Weights of a small text-conditioned image flow-matching model.
Model: 32-pixel images, text encoder layers 7, text encoder norm layernorm.
Training: adamw at rate 0.0015, 7400 steps, batches of 256.
Data: 203450 training examples, 9.3 epochs.
Rows from block 10 of the denoiser, named by matrix and row number. Rows with one number belong to one channel. Each number is 128 + 24 x the weight over the matrix's rms, rounded and kept within 0 to 255. All counts start at 0.
# convs0: first 3x3 conv (model.decb.0.0.convs.0.weight, 64x128x3x3), inputs 12-23, a 3x3 kernel for each
# convs1: second 3x3 conv (model.decb.0.0.convs.1.weight, 64x64x3x3, transposed), outputs 13-25, a 3x3 kernel for each
convs0.25 [141 115  91 119 115 118 131 123 117 103 112 107 109 125 121 119 125 140 143 115 120 174 147 136 144 135 129 161 154 144 159 139 144 129 158 154 153 118 115 167 122 134 179 151 110 143 129 135 140 129 156 147 124 155  89 133 141  87 118 113  90  84  91 121 122 129 142 135 119 130 116 147 145 143 116 135 116 144 133 134 155 115 139 116 157 109 124 144 120 134 147 150 146 158 154 172 140 174 186 128 107 153 115 145 172 121 122 129]
convs1.25 [103  87 121 152 158 130 118 141 128 133 112 136 116  55  91 145 187 145 134 124 134 130 106 126 125  94 147 115 135 103 170 160 102  94 136 102 127 132 115 118 122 121 144 124 116 117 115 129 153 139 175 156 114 130 147 167 132  83 118 165 146 110 142  82 129 135 119 119 160 115 145 157 171 127 127 107 100 119 140 132 127 115 137 124 149 101 115 110 163 133 131 130 157 113  88 144 141  86 140 134 135 129 140 173 132 136 129 132 123 129 146 168 140  52 147 112  99]
convs0.26 [144 146 155 130 146 136 124 148 122  96 122 160 107 126 120 147 120 108 132 149 130 125 109 118 109 133 114 116 129 146  87 129 158 125 168 141  92 107 100 126 141 129 128 112 110 130 133 119 107 135 135 147 102 141 123 137 136 136 152 140 103 134 145 105 119 135 156 124 115 138 114 146 137 131 133 147 147 147 110  97 154 128 126 130 111 126 119 143 145 138 167 163 142 124 149 158 119 137 170  97 119 150 120 141 160 116 146 153]
convs1.26 [127 109 131  96 125 124 115 137 135 220 187 102  81 150 106 127 126  79 127 130 156 115 150 128 122 136 112  77  82 119 186 157 126 122 109 138 120 148 123 178 134 101 161 150 120 109  85 159  64 135 172 130 139 127  86 101 110 124 165 151 138 132 111  96 104 122 101 144 175 125 123 129 122 111 103 164 131 119 157 134 141 103 130 125 129 123 107 145 130 155 128 109 136   0  59 170 112 123 112 128 134 166 146 146 154 141 132 128 135 157 131 183 160 114 113 126 129]
convs0.27 [114 117 110 130 130 123 131 116 132 109 129  94 102 119 121 108  87 118 159 128 123 146 124 123 153 132 155  97 170 117 117 141 144 125  97 117  88 107 120 130  93 118 119 143 111 121 102 101 102 124 129 129 123 130 121 131 138  97 131 145 137 137 149 136 140 120 129 131 141 121 137 127 169 151 140 131 122 132 114 138 113 111 121 139 131 118 144 140 124 141 163 141 113 144 121 135 137 123 133 161 120 124 114 124 143 160 138 122]
convs1.27 [136 119 114 137 135 129 128 115 122 107 104 126 175 116 104 146 157 162 163 148 109 104  97 104 110 139 105 112 103 101 129 146 186 149 150 150 154 136 100 147 164 104 124 120 105 150 137 138 108 140 156 100 154 111 144 133 129 153 134 145 101 110 101 113 123 116  74 108 139 109 137 124 148  97 115 162 127  69 142 137 132 121 131 126 138 131  97 136 116 107 116 134 147 137 114 113 144 142 106 136 122 103 179 157 171  86  66 104 137 121 150  56 141 195 116 153 145]
convs0.28 [156 149 149 128 155 125 149 138 110 173 180 172 118 146 178 125 141 165 141 120 146 124 126 152  99 119 159 160 116 121 140 115 128 108 101 126  86 148 143  95 155 162 118 130 147 115 125 148 111 104 121 109  96 142 151 131 122 119 102 118 118 128 147 134 122 134 151  96 156 126 132 141 143 113  92 126 138 117 131 145 135 128 117 157 134 132 137 117 148 131 116 124 109 155 134 122 115 126 117 128  95 153 154 121 155 152 130 140]
convs1.28 [141 111 105 146 134 117  91 130 129 151 129 162 140 150 153 183 132 161 128 137 145 103 100 150 154 146 154 135 161 116 128 107 119  78 114 130 141 152 135 100 147 126 137 133 159 117 114 141  75  70 136 133 138 126 134 102 126 106 147 103 139 144  99 125 153 172 118 127 128 133 120 129 137  68 114 156 152 134 112 151 103 136 130 115 130 154 140 125  87 101 110 131 141  31 145  88 130 129 102 134 143  86 145 175 125 140 150 133 151 111 134 165 103 156 115 143 125]
convs0.29 [148 167 141 127 149 155 105 140 105 131 179 128 133 163 142 160 154 131 128 137 151 159 112 121 142 104 146 112 135 124  99 146 137 121 154 134 131 109 104 135 137 114 124 116 151 130 119 141 125 128 134 130 141 121 120 135 156 132 144 169 117 133 163 142 162 118 115 126 137 125 139 112 134 129 136 198 153 168 225 148 157 151 148 156 161 139 158 140 153 159 143 152 138 194 156 150 140 161 139 110 125 124 118 125 177 121 141 168]
convs1.29 [130 146 124 127 116 134 123 137 150 135 170 165  60 107 116  88 131  92 130 123 102 147 161 145 123 145 120 111 122 104 145 166 152 109 101 126 119  86 111 119 123 150 140 129 130  92 115 121 125 106 168 155 145 135 103 128 137 104 150 198 137 132 100 110 133 145  97 137 167 103 108 136 119 153 192  99 114 176  99  97 106 127 114  62 103 102  75 102 127 154  91  96 139  65  40 128 110 112 133 118 120 119 128 154 142 117 123 111 145 139  93 173 177  10 127 102  96]
convs0.30 [104  91 124 140 137 166 140 150 142 116 127 106 150 116 149 139 166 184 111 113 134  87 139 120 147 147  89 137 129 130 156 141 148 113 148 127 186 177 146 145 130 121 147 114  99 128 147 137 129 153 156 118 137 119 114 124 146 103 134 150 118 139 137 149 119 125 126 137 107 130 139 129 138 124 106  98 143 125 144 142 143 103 137 128  88 128 131 136 111 117 116  97 108 130 129 127 125 127 126 141 134 121 121 136 132  94 103 100]
convs1.30 [129 122 131  97  89 122  92 128 123 139  66 112 193 174 156 168 123 136 138 112 117 116 107 128 128 110 144 108 101  96 108 105 169  77 120 141 176 130 150  92 129 139 138 110 131 126 128  98 135 139 104 139 168 154 107 164 151 136 157  92 157 168 125 112 136 106 138 115 165 132 111 174 167 161 167 136 121 163 142 125 163 161 179 130 125  81 106 145  81 111 112 117 101 149 135  68 146 136 120 106 110 144 129 175 135 139 152 106 135 107  98 133 121 195 138 142 156]
convs0.31 [108 110 126 107 138 132 118 121 102 106 129 154 106 107 141 104 115 110 123 152 134 137 138 153 149 145 158  96 138  90 133 107  84 100 122 110 115 155 161 100 128 168 107 154 158 129 117 139 132 178 167 131 152 159 111 120 133 110 126 138  73 112 147 128 139 149 164 129 137 132 134 151 131  96  82 117 114 114 139 123 116 122 115 113 103 145 159 116 143 157 117 126 136 128 125  97 145 146 161 125 155 159 141 140 125 178 165 114]
convs1.31 [130 150 127 101 147 162 130 143 126 128 162  91 130 158 128  97 126 153 129 106 121 129 100 128 134 108  90 163 139 145 124 134 170 140 125 121 146  75 111 161 145 132 139 196 146 173 127 144  74  51 132 128 117 101 156 172 129 151 155 147 124 104 132 144 130 135 132 171 160 120 157 164  86 125 134 103  82 100 118 105 107 154  85 147 127  85 114  86  99  99 131 119  93 134 109  81 141 154 102 157 143 144 143 127 157 133 110 170 142 161 129 158 177 112 139 134  93]
convs0.32 [128  96  89 106 121  88 120 121 117 122 115 133 128 103 122 143 142 122 125 129 143 139 129 139 132 108 145 130 146 104 105 129 114  93 105  88 117 146 153 128 128 135 135 150 142 161 142 128 164 159 140 113 139 136 152 125 116 129 102 105  80  74 109 121 100 120 106 110 123 107 111 128 119 121 109 110 140 129 143 146 118 147 131 124 146 148 149 135 130 152 144 127 126 168 140 153 167 139 149 122 125 103 119 134 155 131 125 144]
convs1.32 [113 115 122 127 127 140 124 122 129 114 146 134 121 104 108  99 116 146 110 134 139 123 157 149 123 148 129 126 118 106 127 122 103  87  96  87 128 117 102 126 108 110 156 151 150 130 117 125 151 145 123 146 141 147  96 103 107 123 119 113 112 122 128 136 132 122 131 132 128 138 131 123 117 124 128 120 143 141 138 127 124 138 136 129 128 121  99 103 115 128 123 128 139 139 119 119 135 116 124 132 129 128 119 126 141 135 150 157 136 142 135 122 179 160 112 132 121]
convs0.33 [129 137 145 136 144 147 122 137 139 154 168 191 137 153 174 172 153 154 121 146 153 147 101 148 144 126 153 171 124 154 146 134 141 134 132 160  92  99 113 136 127 106 120 149 130 130 123 141 123 130 115 145 129  99 116 117 106 144 131 101 129 107 107 149 142 117 145 147 132 139 126 122 107 118 101 127 124 116 110 122 135 148 138 118 139 109 121 130 124 131 128 126 125 141 110 153 129 131 135 117 136 107 118 120 103 111 119 123]
convs1.33 [128 118 101 113 110 100 116 140 126 121 175 140 155 175 149 140 166 162 110 110  94 131 198 110 106 114  86 107 109  95 132  75 114 136  96  93 122 145 154 159 229 181 129 162 123 127  76 142 102  97 111 154 112 147 147 101  95 129 106 120 113 110  99 144  96 124 157 115 104 144  88 142 111 131 114 148 167 138 110 127 126 127 114 128 139 165 124 152 126 130 133 138 130 104 134 113 124  77 115 132 119 107 180 166 161 106 139 108 129 129 118 134 187 115 116 183 136]
convs0.34 [ 73 120  96 127 117 129 133 152 138 135 128 126 151 106 120 111 128 118 151 109 125 141 147 145 137  92 137 152 131 117 155 112 133 123 108  79 137 134 156 115 155 149 119 133 135 112 121 130 134 135 137 128 128 119 110 142 130 139 161 129 152 126 118 129 139 143 109 118 131 108 111 137 113 142 160 113 138 105 114 116 118 129 129  97 119 138 123 127 146 103 121  93  83 114 120  98 145 115  66  93 100 123 119 164 171 116 137 114]
convs1.34 [126 116 169  76 155 182 116 156 112 178 182 149  83 134 161  97 133 120 130 130 130 133  77 168 101 121 143 155  91 148  98 207 189 113 151 158 122 162  86 118 105 122 131  95 131  92 122  87  92 119 127 136  94 146 101 140  79 136 134  96 123  72 103 168 156 123 141  97 156 165 142 126 100 108 119 124 104 153  98 129 122 117 159 194 123 153 132 122 195 136 122 198  82 110 104 124 146  88 146 118 218 167 190 222  87 146 118 141 137 103 146  99 159 106  49 141 119]
convs0.35 [145 127 119 139  84 139 154 136 139 120  99  81 121 100 100  98  89  76 106 111 108  98 100 123 119 117 136 109 136 138 129 127 148 136 133 148 143 145 129 137 131 137 139 140 147 130 118 137 141 113 132 101 128 131 106 100 116 106 139 133  88 138 110 152 130 128 147 130 135 154 133 154 125 141 133 137 123 106 108 139 149 120 117 114  90 111  99 101 116 132 114 118 117  98 121 128 100 112 118 121 140 141 123 136 147 112 124 136]
convs1.35 [144  92 128 133 135 137 149 160 153 122 164  98 113 142 142 136  92 146 149 160 184 101 103 126 162 103 150 132 146 114 165  94 166 134 144 142 118 141  98 138 183  89 110 164 111 149 114  96 107  62 102 150 113 131 163 111 131 136 170 125 147 127 127 122 111 146 120 109 125 151 111 151 133 141 136 145 170 117 102 148 105  88  92  79 117 106  96  84  99 169 143 123 126  88 135 123 156  80 146 141  95 136  96 170 158  97 130 143  82 138 134 137 167 128 113 150 101]
convs0.36 [144 142 152 173 158 130 157 150 144 127 127 147 127 119 154 106 129 160 123 111 110 141 131  98 141 115 112 126 107 115 150 137 141 134 117 152 154 185 174 156 153 164 126 151 153 127 146 159 130 127 135  93 136 114 141  94 141 145 150 147 140 137 142 143 149 146 135 128 141 138 129 149 121 108  71 110  98 107 127 127 130 115 116 114 117 120 130 114 121 137 119 117 150 152 128 116 144 125 115 119  97 108 139 133 105 163 136 138]
convs1.36 [118 144 114 113 109 131 109 122 104 103  83  96 113 101 134  97 107 118 114 108 119  98  86 120 150 100 125 132 172  86  87 119  85 109 131  54 130 137 115 134 126 136 123 125 162 159 167 105 102 114 112 140 158 159 116 100 102 143 142 121  99 151  98 119 130  76  85 136  83  85 131  85 138 111 124 126  96 132 117  97 123 143 123 131 106  88 104 128  71 137  99 102 102 150 139 120  99 125 145 146 181 159 166 170 154 155 166 137  97 148 133 120 146 170 132 106 100]
convs0.37 [106  94 124 103 116 125  95  92 140 101 127  92 115 121 133 135 115 115 124 115  78 138 108  99 136 118 130 130 135 118 149 145  99 122 114 107 117 153 177 102 137 148 104 124 111 129 141 111 113 146  98 116 120 141 118 144 132 122 162 112 112 137  94 125 100 126 114  81 120 120 117 107 117 128 137 117 121 120 148 137 136 150 143 140 132 123 151 145 137 135 121 117 120 136 124 118 134 135 111 112 126 131 100 144 131 121 136 132]
convs1.37 [111  99 107 126 115 115 137 121 113 129 137 141 135 140 152 122 131 127 123 111 119 106  99 101 129 109 120 111 123 102 119 130 109 106 119 108 125 126 131 112 118 112 129 118 127 122 118 118 127 128 141 121 141 147 105 127 126 111 145 136 104 129 123 126 140 141 119 136 142 130 127 124 142 140 148 145 131 146 147 165 142 140 144 129 111 105 120 115 159 140 124 105 125 144 114 128 123 112 129 134 120 104 120 104  98 116 113 130 134 124 128 134 122 106 135 111 113]
convs0.38 [139 153 142 153 133 116 153 141 142 114 133 129 131 145 139 122 121 148  98  97 115 121 102 120 110 102  73 118 129 166  87 144 166 126 157 167 148 139 125 136 142 140 153 106 133 167 119 130 126 122 147 108  93 149  68 103 134  94 137 122  97 113 106 119 120 142 120 107 109 148 132 128 106  90  84 133  99 106 112 120 119 118 103 139  96 126 100 115 128 136 116  95 110 108 122 160 114 144 134  85 100  97 116 131 129  84 123 145]
convs1.38 [100  98 146 106 100 137 126  99  87 116  50 124 136 143 108  93 104 165 133 115  85 151 150 119 123 157 153  83 103 121  86 107 135 104 115  93 152 155 138 109 113 119 131 122  99 114  87 156  96 126 136 126 125 126 152 112 153 139 127  91 158 127 163 121 121 117 125 167 127 126 159 168 101 165 168 135 161 124 115 161 122  87 117  84  98 125 110 114 147 144 143 119 155  86 154 119  98 111 149 121 161 119  77 129 149 165 123 127  94 129 136 119  74 133 142 129  99]