Rows from block 2 of the denoiser, named by matrix and row number. Rows with one number belong to one channel. Each number is 200 + 20 x the weight over its row's rms, rounded and kept within 0 to 999. All counts start at 0. After the name is the row's rms in percent of the matrix's.
# convs0: first 3x3 conv (model.enc.0.2.convs.0.weight, 64x64x3x3), inputs 48-63, a 3x3 kernel for each
# convs1: second 3x3 conv (model.enc.0.2.convs.1.weight, 64x64x3x3, transposed), outputs 48-63, a 3x3 kernel for each
convs0.30,108,220,194,211,217,223,237,227,230,201,178,195,206,219,213,227,187,218,212,201,209,194,216,196,188,200,213,224,193,190,211,209,195,218,213,207,216,211,212,222,225,227,193,230,193,195,213,197,227,173,202,208,188,180,202,202,207,198,207,205,208,204,200,191,196,224,208,188,202,213,200,211,207,240,214,227,215,259,216,207,231,218,212,176,215,223,220,239,213,207,224,198,199,189,208,192,188,209,195,209,191,214,200,184,193,199,179,218,187,207,199,190,210,210,209,218,205,215,217,200,180,202,196,193,204,179,165,190,201,212,194,218,208,221,208,183,199,189,189,216,200,174,186,177,177
convs0.31,082,194,191,184,202,173,188,174,183,189,185,184,192,225,183,170,219,221,177,217,216,217,212,196,206,186,164,188,199,194,177,194,200,195,195,187,203,211,181,201,213,169,167,180,166,221,213,198,174,178,218,180,146,192,194,190,194,190,191,219,178,201,193,204,209,179,167,166,180,170,192,139,169,217,239,197,185,237,230,217,204,190,201,178,180,201,176,205,233,209,224,171,146,185,144,153,177,196,198,181,183,165,201,209,169,170,202,207,228,176,194,177,193,202,196,200,188,195,232,205,193,222,181,198,200,192,194,202,181,206,175,210,246,197,189,208,216,164,248,207,192,214,175,240,216
convs0.32,100,197,216,191,182,222,186,211,216,191,224,192,175,195,207,200,216,216,205,219,209,220,198,231,239,210,228,224,183,194,175,184,186,210,202,189,188,187,193,193,201,195,198,192,203,176,219,195,195,221,177,188,208,200,197,198,194,170,222,186,183,205,211,196,202,195,204,211,143,164,237,172,185,232,201,192,183,168,176,216,183,198,209,183,177,190,189,216,217,220,186,205,177,193,190,191,200,212,192,216,199,182,218,194,166,185,191,181,215,147,192,214,143,148,221,163,180,238,156,231,213,180,210,205,179,202,185,214,191,184,138,187,204,159,220,203,207,194,199,202,214,219,202,214,227
convs0.33,115,189,230,214,197,193,213,186,187,166,210,222,203,201,212,213,215,187,197,203,185,207,206,186,193,209,226,198,200,205,185,198,202,189,207,218,207,221,196,193,184,195,193,197,231,205,213,214,214,184,186,209,194,201,196,228,202,194,205,188,198,211,190,213,219,184,249,225,111,234,231,196,214,178,162,180,219,184,190,201,202,210,215,230,204,193,202,195,192,208,210,193,242,205,199,201,204,197,199,212,201,184,184,200,194,194,196,214,192,222,202,201,249,226,222,182,216,226,203,144,185,211,196,161,207,190,185,175,161,158,216,221,194,209,223,219,201,214,225,196,185,193,202,192,200
convs0.34,119,194,197,210,215,233,240,228,221,220,210,191,217,224,197,209,208,191,218,189,218,181,229,211,205,209,195,207,207,224,195,188,204,195,211,208,209,216,241,206,192,163,181,216,211,216,194,201,192,188,192,185,190,231,192,182,168,222,201,194,200,197,185,193,235,226,185,181,202,203,156,169,210,216,232,241,219,240,199,218,195,181,192,197,187,189,180,185,209,233,207,229,167,195,197,176,218,212,187,204,197,227,196,194,198,205,202,199,193,213,216,217,165,171,195,207,201,202,177,213,205,187,233,201,195,193,206,199,227,211,168,198,156,196,160,183,196,219,220,174,198,168,195,208,166
convs0.35,104,209,207,248,214,236,227,198,162,199,208,222,196,194,178,194,200,191,222,193,200,233,225,192,247,200,185,206,230,208,181,204,210,206,221,214,179,200,191,187,173,203,181,163,211,178,192,215,218,185,205,160,186,232,209,194,192,170,196,179,188,190,201,182,195,146,214,170,193,210,184,167,198,186,146,163,203,194,227,191,219,246,214,195,192,195,188,194,186,176,166,218,271,222,194,222,214,215,198,181,189,169,143,183,181,212,202,195,176,201,177,192,209,194,194,224,242,184,241,164,223,235,202,194,188,212,201,202,217,221,214,201,245,212,208,210,202,177,189,186,195,201,198,200,191
convs0.36,094,212,191,219,188,177,210,195,197,201,193,183,215,177,197,211,161,195,219,208,231,177,210,194,198,193,224,187,165,176,200,213,179,181,189,190,174,184,211,169,218,205,211,182,195,191,198,198,180,210,187,203,232,203,195,196,199,228,198,204,235,192,199,222,215,199,199,175,167,168,204,219,211,245,242,229,169,168,162,209,213,224,198,169,198,221,235,235,214,208,180,185,185,191,197,189,166,202,195,170,236,236,265,196,183,236,192,183,215,209,224,201,190,198,184,199,214,195,195,196,209,225,167,207,205,191,195,221,207,213,232,247,204,182,196,211,236,209,206,200,197,192,196,206,224
convs0.37,092,199,194,212,223,187,213,219,192,184,209,218,185,209,202,185,231,207,197,193,203,186,177,176,199,194,195,224,197,183,198,220,194,171,179,202,177,199,207,212,197,202,197,217,214,208,175,204,174,204,223,196,198,220,160,208,202,216,200,222,236,178,252,238,176,209,203,154,240,175,166,201,181,189,197,222,195,193,195,230,217,203,198,168,186,211,191,224,230,237,211,188,202,194,190,209,211,189,211,182,229,208,216,246,207,240,234,172,204,211,173,202,206,191,186,180,226,212,194,195,204,218,180,194,201,204,186,200,191,204,185,213,186,215,222,190,205,225,193,160,190,199,202,163,194
convs0.38,109,214,232,204,208,217,208,194,163,200,197,188,193,213,212,190,206,203,195,204,212,221,206,227,214,200,228,227,183,213,184,207,211,207,203,202,187,223,198,209,201,213,226,178,200,205,248,207,194,215,207,131,199,199,186,195,199,201,208,204,205,209,201,223,187,169,206,140,147,177,214,194,170,188,216,205,173,191,226,218,230,212,221,200,208,205,197,206,180,204,202,204,214,188,207,214,210,174,175,212,188,184,208,191,173,206,182,172,199,187,152,183,173,142,165,190,186,173,177,201,234,178,181,223,207,183,196,196,198,213,190,179,199,188,182,214,161,168,200,209,214,220,179,210,209
convs0.39,088,223,199,185,188,195,197,194,176,195,192,204,209,186,196,183,220,131,205,178,166,183,184,200,202,183,227,149,198,188,179,218,159,174,207,211,204,192,181,216,217,219,172,197,186,176,210,223,223,190,213,169,215,233,183,200,181,150,177,179,192,190,194,234,215,240,258,192,258,222,228,251,229,171,171,192,224,181,211,200,173,185,201,209,189,234,195,202,228,199,192,203,200,224,170,211,182,206,241,227,210,181,203,217,194,235,177,224,195,199,229,222,199,218,187,229,206,192,192,227,186,220,210,194,210,182,196,194,179,198,203,194,210,175,163,202,206,169,200,208,199,182,227,218,209
convs0.40,115,188,192,199,214,230,207,210,210,195,170,203,190,186,238,205,196,194,198,211,202,184,197,205,201,188,192,175,181,188,185,206,206,189,177,210,201,193,193,206,204,201,220,220,225,213,206,225,221,202,243,188,171,224,177,207,194,204,191,204,188,190,189,222,210,212,245,104,180,172,214,210,150,202,215,216,188,208,223,195,232,208,184,214,218,205,216,217,204,232,214,169,188,204,208,222,202,230,234,203,185,196,175,182,177,185,221,236,221,209,164,180,180,155,157,211,199,209,217,182,182,204,151,181,172,185,211,203,187,217,217,192,206,202,193,196,196,200,205,203,178,165,198,209,197
convs1.30,085,175,202,222,192,201,234,195,210,204,208,203,214,196,201,212,191,195,204,195,180,203,185,181,207,192,166,186,161,178,191,195,215,217,199,200,212,196,217,190,210,213,195,191,193,211,208,188,173,189,198,203,193,197,183,213,170,206,210,183,163,210,171,191,210,232,178,186,215,194,216,204,176,219,209,214,221,200,215,208,219,222,223,211,186,251,222,215,200,213,201,204,216,227,174,199,223,207,202,208,225,216,217,236,208,184,219,207,191,192,170,197,220,152,188,210,130,202,202,213,209,197,227,251,188,241,245,227,220,231,231,205,220,208,203,226,221,170,188,208,211,194,209,181,171
convs1.31,054,191,202,204,192,196,187,197,202,209,205,204,200,216,215,219,210,197,209,203,169,181,246,208,211,210,203,210,194,224,214,177,218,184,170,196,212,208,201,200,224,219,208,208,202,187,217,223,203,223,219,207,198,189,199,214,199,183,224,216,193,206,201,186,210,201,237,180,192,213,201,202,198,175,201,196,202,198,190,198,197,180,215,228,208,231,238,194,213,211,204,192,172,198,180,208,221,198,206,205,214,243,219,213,249,261,230,256,254,211,218,209,211,226,222,216,214,226,252,239,242,237,235,218,249,204,219,204,202,183,202,198,211,191,191,199,181,179,155,177,180,164,160,167,177
convs1.32,103,195,199,199,215,224,195,200,229,200,212,225,216,215,195,213,196,203,210,193,215,167,188,157,136,204,183,173,178,185,208,176,191,188,178,199,200,208,224,212,203,217,213,207,203,204,187,158,168,173,149,178,182,194,179,208,192,197,208,202,197,193,181,172,202,192,164,190,179,146,212,196,193,230,202,193,247,195,210,254,234,213,214,216,205,212,191,174,209,196,191,194,208,224,217,218,215,193,207,219,206,226,212,219,259,228,201,223,196,220,185,178,185,164,205,169,120,170,204,228,226,179,208,223,195,190,223,211,218,217,212,202,213,214,190,207,175,186,206,197,185,186,174,187,164
convs1.33,073,206,222,201,192,203,228,184,196,215,183,182,197,202,189,193,215,218,209,190,205,184,174,166,192,196,175,178,193,202,208,184,194,195,171,186,194,199,188,197,210,205,193,209,220,214,215,220,203,180,191,222,166,151,188,208,202,209,204,216,199,211,207,191,164,162,168,194,200,240,166,152,218,187,176,183,219,187,171,216,213,197,205,206,227,210,196,206,189,205,192,203,211,191,188,197,209,208,202,206,191,181,173,213,219,197,206,217,216,173,176,207,200,160,159,216,186,182,206,173,195,215,192,181,182,216,198,188,185,186,206,204,185,214,232,196,185,207,199,187,197,208,207,189,183
convs1.34,113,190,191,189,162,155,152,173,186,185,202,189,200,198,201,191,191,183,188,197,212,210,214,181,210,213,236,205,184,173,195,186,197,192,182,213,198,194,198,187,194,183,193,188,207,206,203,210,189,214,231,193,210,244,224,204,204,201,205,232,210,222,221,225,212,251,182,224,232,177,204,264,232,164,185,201,157,158,182,188,190,190,199,182,196,204,203,214,209,201,206,213,207,197,204,195,193,184,187,178,208,217,207,200,204,199,208,202,184,196,214,183,184,188,200,189,191,239,196,223,225,215,213,217,220,229,247,192,198,194,201,187,208,192,173,195,220,215,196,224,232,200,217,236,203
convs1.35,088,195,176,201,220,209,191,202,182,197,199,218,211,189,206,236,200,208,225,178,173,200,214,193,209,204,224,219,221,219,184,212,195,185,203,189,201,206,218,204,188,199,190,216,216,214,186,172,175,198,202,171,184,187,189,196,206,220,211,238,207,193,218,199,118,121,201,163,160,192,203,225,213,187,169,209,184,159,200,231,194,199,211,191,201,209,217,209,199,212,196,189,194,211,190,198,177,182,199,187,188,211,227,220,197,200,212,212,197,178,125,183,164,165,202,185,202,199,185,199,218,199,197,226,253,192,221,197,191,206,185,179,215,208,183,208,217,184,198,210,193,213,202,207,210
convs1.36,102,222,225,224,184,181,197,222,203,195,218,212,187,231,202,206,226,214,185,219,203,207,202,184,223,186,193,159,219,219,179,209,170,197,218,215,221,201,208,214,205,205,171,181,184,190,211,207,216,201,187,189,223,187,203,181,212,216,188,179,187,175,206,213,223,189,188,183,176,172,167,133,188,206,207,179,215,203,181,215,196,181,195,211,219,181,189,199,213,215,214,189,205,161,187,185,176,169,166,186,191,222,211,183,209,222,192,213,242,244,244,215,255,231,184,230,218,173,210,203,215,202,185,190,210,168,172,217,198,197,235,241,195,218,210,176,216,227,248,176,220,194,182,187,196
convs1.37,086,207,214,183,195,186,166,195,224,210,207,199,182,202,206,203,203,191,217,231,194,194,219,195,207,212,223,228,185,213,203,221,210,207,200,188,200,171,207,217,176,202,186,198,192,162,189,214,221,190,189,198,213,218,190,218,203,192,168,177,168,186,179,171,234,191,200,221,206,187,202,237,246,200,206,196,216,218,185,197,204,184,192,204,203,158,158,165,188,176,185,190,176,180,215,203,196,208,231,194,228,216,222,179,176,197,198,187,196,169,198,203,184,210,189,212,206,238,240,216,190,229,212,239,194,183,220,229,219,197,231,225,202,212,202,216,217,208,196,196,206,207,171,228,233
convs1.38,113,214,202,208,214,225,207,221,204,191,203,206,203,200,203,206,208,218,218,196,191,211,169,135,175,180,185,185,189,187,197,205,182,181,188,191,183,201,194,188,194,200,195,204,205,199,196,175,200,184,144,174,180,161,166,193,163,194,197,192,207,185,170,176,193,171,198,214,182,225,234,181,189,211,176,219,207,209,235,216,206,222,203,201,185,171,223,216,201,223,193,198,212,223,225,208,232,198,202,220,198,203,220,219,234,245,201,214,210,180,135,186,179,114,126,201,167,130,189,177,209,203,190,197,208,219,200,204,212,209,196,201,211,189,204,201,187,181,192,169,168,207,170,172,186
convs1.39,077,177,192,203,189,207,200,204,171,191,223,199,204,236,219,222,191,202,229,223,226,217,263,234,277,200,206,225,207,211,193,206,181,179,185,214,190,195,207,201,174,191,185,197,193,193,204,201,189,205,184,187,198,183,184,223,215,207,209,216,183,222,228,182,111,153,182,97,145,180,175,170,155,192,219,207,223,219,170,208,215,194,206,206,198,203,198,187,210,203,195,205,192,208,196,206,215,224,215,235,177,218,217,173,183,190,177,177,186,195,195,195,192,184,184,187,192,169,214,235,185,215,185,150,206,192,201,195,200,204,207,212,199,204,218,208,193,193,214,186,188,191,199,209,188
convs1.40,101,178,193,188,206,193,151,189,189,178,193,171,196,177,194,189,195,195,200,210,211,214,192,166,197,187,216,210,198,196,204,220,214,202,217,199,195,199,209,211,181,197,180,205,184,170,162,182,207,212,215,194,213,234,215,206,202,212,216,228,204,202,213,199,224,239,222,242,234,210,205,216,199,200,211,227,188,172,184,208,186,180,192,196,190,191,237,196,206,233,212,204,219,215,205,205,209,224,231,203,192,190,190,201,208,205,171,181,206,209,220,223,190,192,142,236,232,196,228,219,245,231,226,235,226,207,231,210,215,196,212,201,195,206,188,190,191,195,161,231,202,186,193,224,205